A small image embedding model, trained from scratch: 6.5 epochs.
Rows from block 8 of a small image embedding model, named by matrix and row number. Rows with one number belong to one neuron. Each number is 128 + 24 x the weight over its row's rms, rounded and kept within 0 to 255. All counts start at 0. Numbers have three digits each. After the name is the row's rms in percent of the matrix's.
After each neuron's rows are labels from the 100 images, of 14976, where the neuron reaches its largest size: "top examples" is what is common among them; "patch colour" is the nearest of a few named colours to the mean colour under the peak. Only what is clearly more common there than usual is listed. The data: photos of arthropod specimens (BIOSCAN-5M).
# gate: MLP gate (model.blocks.8.mlp.gate.weight, 576x192), inputs 156-191
# fc1: MLP up (model.blocks.8.mlp.fc1.weight, 576x192), inputs 156-191
# fc2: MLP down (model.blocks.8.mlp.fc2.weight, 192x576, transposed), outputs 156-191

gate.45 143:129176090047128128145128084159057128128128128128136128128128136111130128091106128137128128128128098128135128
fc1.45 107:080128072128128104128118128128128128054113128128128131182128186128128128128128103169128164128128128103128179
fc2.45 136:128149092128169141154128128128128102049128128103181128184185124128128128128128128128077127182128151128128128
top examples: order Coleoptera
patch colour: brown

gate.202 094:128128128076128128128128117128166128128128128137128128128128128128129128128128128103185128118128128128128190
fc1.202 075:128094128128128128128128128128063128128128075128128128128128082128128128128128128126128128128128156128128128
fc2.202 091:128122128128114128128128128128128166073128088128128128128128078128128147128128148147128128128057128040128128
top examples: order Coleoptera
patch colour: grey

gate.153 097:128128205128158128128090128128137128200232128128125128051128128108128128164128128125128070128128128128166072
fc1.153 098:128128136200128181128128128139128128128200062109128128128128128128083128128128128128151076149128128128128128
fc2.153 102:074128128128128128128128159128128128128128128128128128139164128128073128109128128128091135128130128128128128
top examples: order Hemiptera; order Lepidoptera
patch colour: grey

gate.575 102:128050071128128170128191128128128128128128128128128123128128128128050128128128128128128128128128128128113128
fc1.575 116:127144128128128063102054128128128162147128128128128127128128128128214128128080128128128099128128128074131128
fc2.575 116:079177128128128128128126128091100128128107075128085203128136128113153128128128128128083089128131128128128166
top examples: order Coleoptera
patch colour: grey

gate.237 107:096146143128091128099128128139128128137128128128128145128128128128128128128068128195128128128180128160162121
fc1.237 094:096176128125128128107128128179148128128128128128147128128128128128128128128088128128128128128128115128128128
fc2.237 089:128166128128128128196128128161128128128128128090128224128128128128149128128128128128128128211128128108128128
top examples: order Lepidoptera
patch colour: grey

gate.294 098:128203147128128128128128128128128128128128128128128128128128213128140128128141122128128128128072132128203094
fc1.294 095:128128128128128128128128128128128128128128128131128176128128040128114128128128128128128128128128104090128128
fc2.294 096:086128128128128161128128073064128186128128147128128128152128128128179128085128128142126128115128128128132128
top examples: order Diptera
patch colour: grey

gate.232 103:105128141128128128128123128119112128128128128128128128128122128144128128213128140128084094128052128128128128
fc1.232 101:128128128128128128128111128128128128080184128088128181077104106128128128174128128128168101139128128128098149
fc2.232 112:128128128081128128117129144128113122128128128138128128108164128122159128091128128128128199128128168128128128
top examples: order Lepidoptera
patch colour: pink

gate.238 090:110128073128128128128128128128100128128128128043128128128143092098128045128128128128128128132169128128128128
fc1.238 085:128197128128128128128128128121128185128128128128128063128128128128128172114128128105128128128078128128128128
fc2.238 087:128128128128105128128128128128163180128128128176128128128128172128128128177128128128128125128128178098048113
top examples: order Coleoptera
patch colour: brown

gate.348 091:128128061128128128044114128128128128084061128128077128128128128128128128128128128128128128128128128128128128
fc1.348 089:128035077128128056128128128128128128052128128128149161128128128073128128128128128128128150128128128128128128
fc2.348 083:128128144128128128101128128128128128222128128079128128177076128143157128128128128108128128128128128128081128
top examples: order Hemiptera
patch colour: grey

gate.522 132:128170073065128128152128078153054128143128128128127128128128128128145128087100128132128161128128123128128203
fc1.522 107:080128077128128114128128128123128128067120128128096128184128178128128128128128106154128182128128165128128180
fc2.522 133:166128092128128135128088075128128109050128128128175128128173128128128128128128128138128159128128136128128128
top examples: order Coleoptera; family Throscidae
patch colour: brown

gate.298 105:128128200128116203128128128128128100128069128128128128128128128128128107128128138128128128128111097128128128
fc1.298 088:128128128128128128086128170128128091197128128155128128128128128128128128128128128153128128128128128128081128
fc2.298 104:128128128128128128128128084214128119128108170128104128128128128128128128099128128179128128201128128103128128
top examples: order Coleoptera
patch colour: brown; grey

gate.84 132:135164128049128128128128102162080128128128092128144101128128142128124128128105128139128195128128088128128128
fc1.84 106:069128058128128108128121128148128128061113128128128143174128190128069128128128111171126167128128171128128160
fc2.84 134:128128128090153155128128128128128128045128128128179128192192128128128128128128126128128128128128126128128108
top examples: order Coleoptera
patch colour: brown

gate.296 150:091128128128128128058128128103128096128128179128128128128128128128128128128151128069128095118128128128076128
fc1.296 160:137128128128128095181128128158128178124121082128128128128128128128128128128091128146128157138128128164194102
fc2.296 123:128128128128128128128097128128128128128128128130128128128128128120172128128077128128222128128128065185128128
top examples: order Hymenoptera
patch colour: grey

gate.38 096:128128250128128128128128065128062128165128157128128128128128128128128128128128152115128128114128128128128092
fc1.38 102:082128128128128086128140128128128128082103128128128160188128164128210128128128128128128128128103150064128128
fc2.38 111:161128128128118128145093128128093190128128128119191128128128128128128128128104128076128199128128116061128128
top examples: order Diptera
patch colour: grey

gate.123 110:111159128128128128128128080150073128128128154128100116128128128099128128136051128128128128128128089128128128
fc1.123 102:128128155128179128128148128092128128186131134128128128075128103128160128128128149128126112128128128153128063
fc2.123 104:128089147128058128128128149128121128185128108128128096077032128128128128128128158128128128087128128128177128
top examples: order Coleoptera
patch colour: grey

gate.34 076:128128076097128128128128128128128145128128128128128128128128128128128128128208089128148128128128128077128128
fc1.34 097:164128128128069098128128128128081128128112128079128132050128091128128128128214073203128128128128111128105128
fc2.34 091:188117128073128128128128128189167128128128128128128128128160128146128128128128128179128128128128058137128128
top examples: order Lepidoptera
patch colour: grey

gate.385 096:163128128150128128128128128128060079128095151128128128128128128128128174128128128128128128123128128163128128
fc1.385 092:128128128128128128128151128128128199128128128128128094128128128128128128128128128080128179128128128128098128
fc2.385 105:138128128128128080128128128128128128167128128128108128140101128102065128128131128094131143128128131143128098
top examples: order Diptera
patch colour: grey

gate.528 117:128128128128128128128128128128087128128109128128128122128138128128128128128106128104081189128128128152128178
fc1.528 098:128128128133153128087186142079062128128074128128128101128190128128143128128105128128128128128128133128070093
fc2.528 097:128142128128071128077128128036124128128128146190128128128128128124128071128128128128128077128128128077128128
top examples: order Hymenoptera
patch colour: grey

gate.534 100:128120149128128128128210110136128128122140128128128180128128128085163171098128128128087101128128128128128128
fc1.534 097:170055080128113128128152117128128128144128128161128128113128075128128168128128105128128149129128128128128106
fc2.534 092:128128128128128128128083135128128128148128194128191128128110128193128128128128128128128147128128128128128075
top examples: order Diptera
patch colour: grey

gate.526 085:128128064128128128128061077128128128129128129128128099074128128170128127066137128206130185128128125128128128
fc1.526 085:084128128128128128128128128204128128128128128186128180128095115128128128128090128128128128128128128128128155
fc2.526 094:128128194128113215128128128128128128102128128128242179128128128128128128135128128128128128128128128175128128
top examples: order Coleoptera
patch colour: grey

gate.269 098:128128128128128128167128075128128151122128128107128128128128128128108102128128128128208128128128091128117085
fc1.269 102:128128128128128128128128128128128128128128128162153128128128128128156169128166128128128177128128128179128128
fc2.269 099:128128128100128128128128128186128150067109128128128128128128128142191128128229128128128128128128081087128138
top examples: order Hemiptera
patch colour: grey

gate.394 109:196062128170128128128128178084128128128128128128071187128128128128128128128128128128128140128128128161128128
fc1.394 109:128195176128128128128128128122128128100128128088165128129128135128128128128117127128128128128128128128128128
fc2.394 118:103128128140162169128095128128168144172128097128128139146120128128128128128128128128128128128139128128136128
top examples: order Hymenoptera
patch colour: grey

gate.427 099:156128136128128084128128162128128128128128128128128128128091128128128128182128128128128128128128128128128128
fc1.427 104:151128128128128128128128128128128128128128128151101128128175128171128128128128128128128128128069128095128128
fc2.427 099:128128128128099128128128128128128057128128128128092035128094128159128128128128100128114128128128088128129128
top examples: order Diptera
patch colour: grey

gate.128 105:089128128128103128167197128145145128128053085128193124128128128117128144128089128128128134128128059128128109
fc1.128 132:145128128128096133128178128128128128128128090132149128128128128128054128128128128128128151128092128080095084
fc2.128 103:128128128128128128128148128109128128128128128128128128128128186128162128214123128171053128142128128128128128
top examples: order Coleoptera
patch colour: pink

gate.271 117:128192128128128134128128055128128128102128128128128128128128128128128137128128128128128173128128109128128128
fc1.271 110:128128177128135200128110128142128128128128128128121128128079061164128094219128131110128121128128128128058163
fc2.271 131:114142135128128123112181196128088128187128140151087072074128128128162128128128128128171128097128128128128128
top examples: order Coleoptera
patch colour: brown

gate.177 085:092161067128128128128128128128128128090128128128128128128128128128128128128128128154128128140128128128128180
fc1.177 083:182178169128128103128128128128128128210128128110150128087082093198128128128128165128128028128128128128135128
fc2.177 093:128128128128128107128193128128128128148128128128128128128068200128128128128128128128125128128203128093128128
top examples: order Coleoptera; family Throscidae
patch colour: brown

gate.432 087:128109128128128128137059128083128128128128128128128128128128128128128128139128125128096128091128128103128128
fc1.432 098:060128128128128128128128099128119100128128128128099128128128128128157128128164128128021128036128128128128128
fc2.432 096:128138128128133131128128110128128204128128128128128022128128128209138128128139173105128128135113128128128131
top examples: order Lepidoptera
patch colour: grey; brown

gate.441 089:128183128128093128128128128128128110128128128128128128128128128077128128128128128119128128128166142128104128
fc1.441 085:128154128128137128128128128128128128202179128128128128128128216128128128128128128128168073128128128122128128
fc2.441 086:128128128128175128205128128128128153128128128128128128171157128128128115050128128128128128202099128098128128
top examples: order Lepidoptera; order Hemiptera
patch colour: grey

gate.425 083:128128128128128174128128128175128128128128128128128114128128128128128128128115128128128128128128146128128128
fc1.425 088:128128128128128147128128128128128128128141154128128156169128128128067128128128164128128128128128125128058165
fc2.425 091:128128191187128128128128128128128128128128128128128181128128128128128147128128128128128128128128164128128128
top examples: order Hymenoptera
patch colour: grey; brown

gate.433 089:152026128128104100128113225128128064128128128128128128128128197110128128128128128128128128128128128128132128
fc1.433 091:128128128128201131035201116128128128128128128128117128128128128128074128121128128128128128128128128128128128
fc2.433 111:128128128128128128128088094212128153128095048128128135130088128128120128137087128166128055128128163160128128
top examples: order Hymenoptera
patch colour: grey

gate.377 105:181105128128128128124128083128128090128153112128128128128128128094128128084093128128128128088128128128128128
fc1.377 096:114083128128128084128181128128137129128128128189128128128128128172076128128128128128128137128128128128181128
fc2.377 107:128111109128128128174128128128128128128128169128087126097120060128128128128128128100177090128128191128128128
top examples: order Lepidoptera
patch colour: brown; grey

gate.337 066:144128128128128128128128128128128128128087128128128162128072128099128128069042128128128128128128128128128128
fc1.337 063:164151128128128047128128193128128128128128080128128165128058088128128128128128128177161128128128128128128128
fc2.337 070:128128128128128128128128128092128128128128128101128128203128128128178128141068128128128145128040128128128128
top examples: order Diptera
patch colour: grey

gate.46 092:128128128040128128128175128128128057128218128128128128128128128128128128091120128128128128128128128128118128
fc1.46 077:128128128128128128128079128128128128128128202128128128128128128128144128128128128044128128103128085101128223
fc2.46 097:148163128104069128128128085128128128128128128128128128145161128128128128128128128128128128128128081128128128
top examples: order Hemiptera
patch colour: grey

gate.58 095:128084128128103101128128128128128128128128128048199128039146113128151128120164128128128128128128128128080128
fc1.58 108:128164128128136128128128128128157128128128128128128128203128139128128128181059150128128128128128128128166128
fc2.58 095:069128128128128176128096128128128128106128128128128128128101128103191128128128128085128065128135166070128128
top examples: order Lepidoptera
patch colour: grey

gate.543 096:128132103125159171128128128128128128115128128128128026175128128161117128128113128128128128163128179105128128
fc1.543 108:082128215128154128097128128128036120128128136128128083128128128097128128128128159067128128101128066128128135
fc2.543 082:128128128128128138053128090128128128128128128128128128128172128101044128128128128128128128128128109128128128
top examples: order Hemiptera
patch colour: grey

gate.47 091:128128179128128128123128128128128123128128128128180128128128128128201128128128128128128128128128128128128078
fc1.47 084:128128128108065128214128128128101128128128128172110128101160128128066128128128128128117128128128128128205166
fc2.47 109:128168071128128061128128128100128128215128199128128128128126128127128128128128187128128226128128128128128128
top examples: order Diptera
patch colour: grey

gate.140 096:175122159128167140128128128128057157128128156128128128128128128128135128128128128128059102128128128128128073
fc1.140 084:128156184128128128128128137128128120128128128128128128128128133128128111128128128128128128128128128128128128
fc2.140 086:211128128068128199128128128128128158165128128128128128134128128128128128128128074204128128128128128128128128
top examples: order Coleoptera
patch colour: grey

gate.14 122:089128128123124252146128128128125144128104097128166068128128180128128128128099128128128116061128072128128128
fc1.14 132:128147124101144162116118087128075128109128128128156112128128153128128106148128125128110131128160128181128153
fc2.14 110:128128137128128129128135128128088128099128128119129185205128068148103128093128128099128128100128153128128128
top examples: order Hymenoptera
patch colour: grey

gate.171 083:128128128128138209128119126126128128128128167130063128128199223128084128128128128128128128128189143128128073
fc1.171 083:094128107093104128128128128128128128128128128136128072186128206128181128128128128128128128122128128128128128
fc2.171 087:139128161128128059165128129184128139183097128096128086167128128128061128128128088128128128128128128128128097
top examples: order Hemiptera
patch colour: grey

gate.483 125:128128180084128109106128128173128128176152128159101128164128108145128117128128155128092128120128062128139128
fc1.483 113:128184187128128128128130128173128128116161128128128128073081158092212128105128128167152150128128128128096104
fc2.483 117:128155181086128128077128128165128128093128128128128128190128187128142128128128142164128181157128056090128082
top examples: order Lepidoptera
patch colour: brown

gate.203 076:128128128209128100128103128128128128128128145128033067128199128128128128188128097128128128128170128128128128
fc1.203 071:128128128128128128128128128128128128128078104128128162128128168128128176128128128128158092128128145128128128
fc2.203 064:128128128128128128057128128128128128128107132024128128128128109128128128128128078128140128128204128128128128
top examples: order Diptera
patch colour: grey

gate.16 088:128128128128128128128128128128128151128128128128128101168065189128128128128128128128128070128128128090128128
fc1.16 091:128128128128128113128128188128128128128128174128076125128231128128128128163128128128128128128128128128123128
fc2.16 093:128128128128122120128128085128128128083128128159128128128128159067128128128128128128128128128128048128128128
top examples: order Diptera
patch colour: grey

gate.561 098:128128162128128128128128128128128128128128052069128082128128128128058100128128176128128128128128229074128128
fc1.561 097:128128090103127128043050128128128128128128128128128128128110128128128128205128059128128128128128128128076154
fc2.561 120:128128128128128211128097151128128139128128128128099128077128128128172128128119128197114128167128128128128108
top examples: order Coleoptera
patch colour: pink

gate.302 091:128128128128128128203128128122128128128128128128128128128128099084128128128128180128128138128128176128128108
fc1.302 106:128128214109104128136128128128128128128128128128156128128128128128128128128128143129137128128128128128128128
fc2.302 094:128128128128128106178128109128128128128128128128128128128128039128068128128128171128128128123081128065128163
top examples: order Lepidoptera
patch colour: pink

gate.309 107:090130128128128128128201141128128128128128128128128100128128128128122084094074133099139128128128128139128128
fc1.309 116:128128047128128128128131143128128177128128128128128128128137128151081128128116076128128128128128114128195128
fc2.309 105:128128092127128090128136128128128128128142128128084039128128176082088128045146128083128128128128128149128128
top examples: order Hymenoptera
patch colour: grey; brown

gate.184 088:128128127144128128128128128128053144138128065128128128128145128128130128128128128128128128128128154128128127
fc1.184 112:141185085128128128128197128128080128128128128128128128128110144128081128128128128128128128128128117162128128
fc2.184 103:128128128162128128128128148128128114128128128128081067128128128168128128115128036128128128153088115128128128
top examples: order Hemiptera; family Aleyrodidae
patch colour: grey

gate.364 100:128128060128128061128128128128085128128128128184128147128136128128128128009128110128128128128128128128128128
fc1.364 096:094128094128121138128100094128110116087163085128128128128128120128154128128128100128128128128128128128108128
fc2.364 099:128128128072128128128128128128149128172098128128128128151128128140174156140128128140128128130128128128128128
top examples: order Hemiptera
patch colour: grey

gate.163 115:128185128128128128128128128128120128139159160128116113128105128128128128128128128128128128128148073128128092
fc1.163 116:142128255128128128128125128128128128160153128128128128128072116128128140128128128128128122128128128128128085
fc2.163 115:128128167128105137128128079128128128128128089128128128128063128128128128048128128202128128128128080128154128
top examples: order Lepidoptera
patch colour: grey

gate.308 099:107158098128128128128128192128128128128195128128128084128128128128169185128128128178171113128128128128128128
fc1.308 089:145128128128098128128128128128093163128128128128128128059156128128128181128128204132128128128128128128132145
fc2.308 071:128128128128143128128168112128070128128128128128128138128128058128128128211128128128128128128128051128128128
top examples: order Coleoptera
patch colour: grey

gate.466 078:128128128128186128128128128128128128061128035128128094128128128234128145128128128128128102128128128129128128
fc1.466 076:128128128128094128128128095080053128128128121158128080128169066128128128128128128128128128128128128128198128
fc2.466 085:185128114128099060128128129128128109128087128128128128090145128128122128128140115128065128128128128128128128
top examples: order Coleoptera
patch colour: grey

gate.51 088:128128126128128128128088128143128128128128128128086128128128128128128128018088056128128128128128128128128128
fc1.51 097:128128128169128128128119128128128128128128128128128128128128164128128128128133128177107134112128128128128128
fc2.51 106:128128076128128159128128128053128128128128154128174128128157128128069160128168106112128128128128128128128128
top examples: order Coleoptera
patch colour: brown; grey

gate.550 085:132108128128128187128177128037128128082128128128128128128128065128128155140128220128128128128123176117128128
fc1.550 085:128186073152128128128128128128128128128146210081082128155128074128128128128128128128130128128128128079128161
fc2.550 094:128114128057128128128101128118128128188128201128128127128149045128128128079128128075075128085128128128128128
top examples: order Coleoptera
patch colour: brown

gate.204 077:128128079128128128128128128128128128128128128187128128128128128128128128128128076128128128128128128129128128
fc1.204 072:128128128128128156128128175207128128128128128128128128128128128152128128128128128128128212128128112090128066
fc2.204 081:091128128128084128128128128128128128128128128128128128128128128128128128128128128165217089043128074128128128
top examples: order Hymenoptera
patch colour: white

gate.379 117:100128055128122128128128078128128128128128128128128128128128160128138128128092128128128171128128128128128128
fc1.379 119:089128078128128128128130128128128128056128128128117128128128170128128132051128104158128202128128162128128128
fc2.379 119:128128129128128147128098094128128092047128128128206128128128128128101128128128128140128128128096101128128128
top examples: order Coleoptera
patch colour: brown; grey

gate.489 122:128128128128128128128128142187099128119103128128128096128128168128166128128128128100128128090128128128128128
fc1.489 126:128128128128228128128128128138105102077128164128128128128128128128139152128119128128128167095154112128102128
fc2.489 120:128128128128128099128128159128192128085128128128143172128128128128104128128203128098128128128128141152128097
top examples: order Coleoptera
patch colour: grey

gate.111 088:128128128128167128128128071128128096128128196128128128128128128131119162128117128137128128128128128128197128
fc1.111 096:128128145128128214128128128128128128128128164128084160128128128128128128110128128128035128128128128128128128
fc2.111 101:183148156128128220144128111122128128128128128128128167128121128159128128128063128149175128051150128128128128
top examples: order Coleoptera
patch colour: brown

gate.85 094:128128128073206206128103128128128128128128128046128128128128128082071128160128128096128114128128128128153128
fc1.85 089:128121153033128128128130128128128128128128128128128128128128128128128128128095128128128128128169054186139153
fc2.85 097:128128086128116128055137128128182128076128038100128128128128128154128128128128164128128128128128128128128128
top examples: order Coleoptera
patch colour: grey; brown

gate.107 093:128128128128172195128128128211128128073075128128128128128128056128128128128128128220070150135128128128128128
fc1.107 080:128115128064128128128128128217128172128128128128128128128128044128128128080128128128128149128128168042128128
fc2.107 075:128199128195128128128128128120128128128128128128128175143128228100128151145128094128128255128128128128128128
top examples: order Coleoptera
patch colour: grey

gate.126 099:128110168128128122128128133099128129128128172105128128128128128128169128151062128138128128108144083128128101
fc1.126 107:128128187097128128128128089111113128094224165128154181128128128128202138128128128128128128128215128128116128
fc2.126 105:128128128128132172128128086128128128128128090057128236128128128128128128128128128128128128128149045128128071
top examples: order Lepidoptera; order Hemiptera
patch colour: grey

gate.40 113:128128128128090128212202160089168128128075074128152128128128128128128129128126150128128198098144128096128128
fc1.40 116:181128078128174128128128128122128128128154128147083128128128128128128133128128128128128106128128128181170192
fc2.40 099:128128149164128149128144128128128128128173128128128106177128153128128128128177128139201128128128128128128128
top examples: order Coleoptera
patch colour: pink

gate.122 161:098128099156089128202128176158128128082128128128128128128108128096128110128128128087128077128116128129081104
fc1.122 166:128128057129136128192128128205128128128142161148128128128062128128128128187128128128128128128128128128101128
fc2.122 137:128128089088188128128128161128128128111128086128128152152168128128128128128139093049128166128128128128128128
top examples: order Coleoptera
patch colour: grey

gate.341 128:128117128128128128128088104202102128128128128128101128128108171170128111152064128128151095128155108128128128
fc1.341 122:128143128128128200128143128128128128128128128103128121128112186128128098128128128168101116128129067128128128
fc2.341 113:160128128128094108128128106128130139128128142235128177128128128128128175121128128128103147128128128101128128
top examples: order Hymenoptera
patch colour: grey

gate.157 083:155128128128148128128071078128128128128128128128030128128128047128081128095128128128142128128128128128128115
fc1.157 085:128049111128128128128128128128128128120163128128128128063128128117128128072128128128128225163128128098062128
fc2.157 091:128125126148113101104184172128181085128128128120128128128128128183158128173128128081153128150128128145128119
top examples: order Lepidoptera
patch colour: grey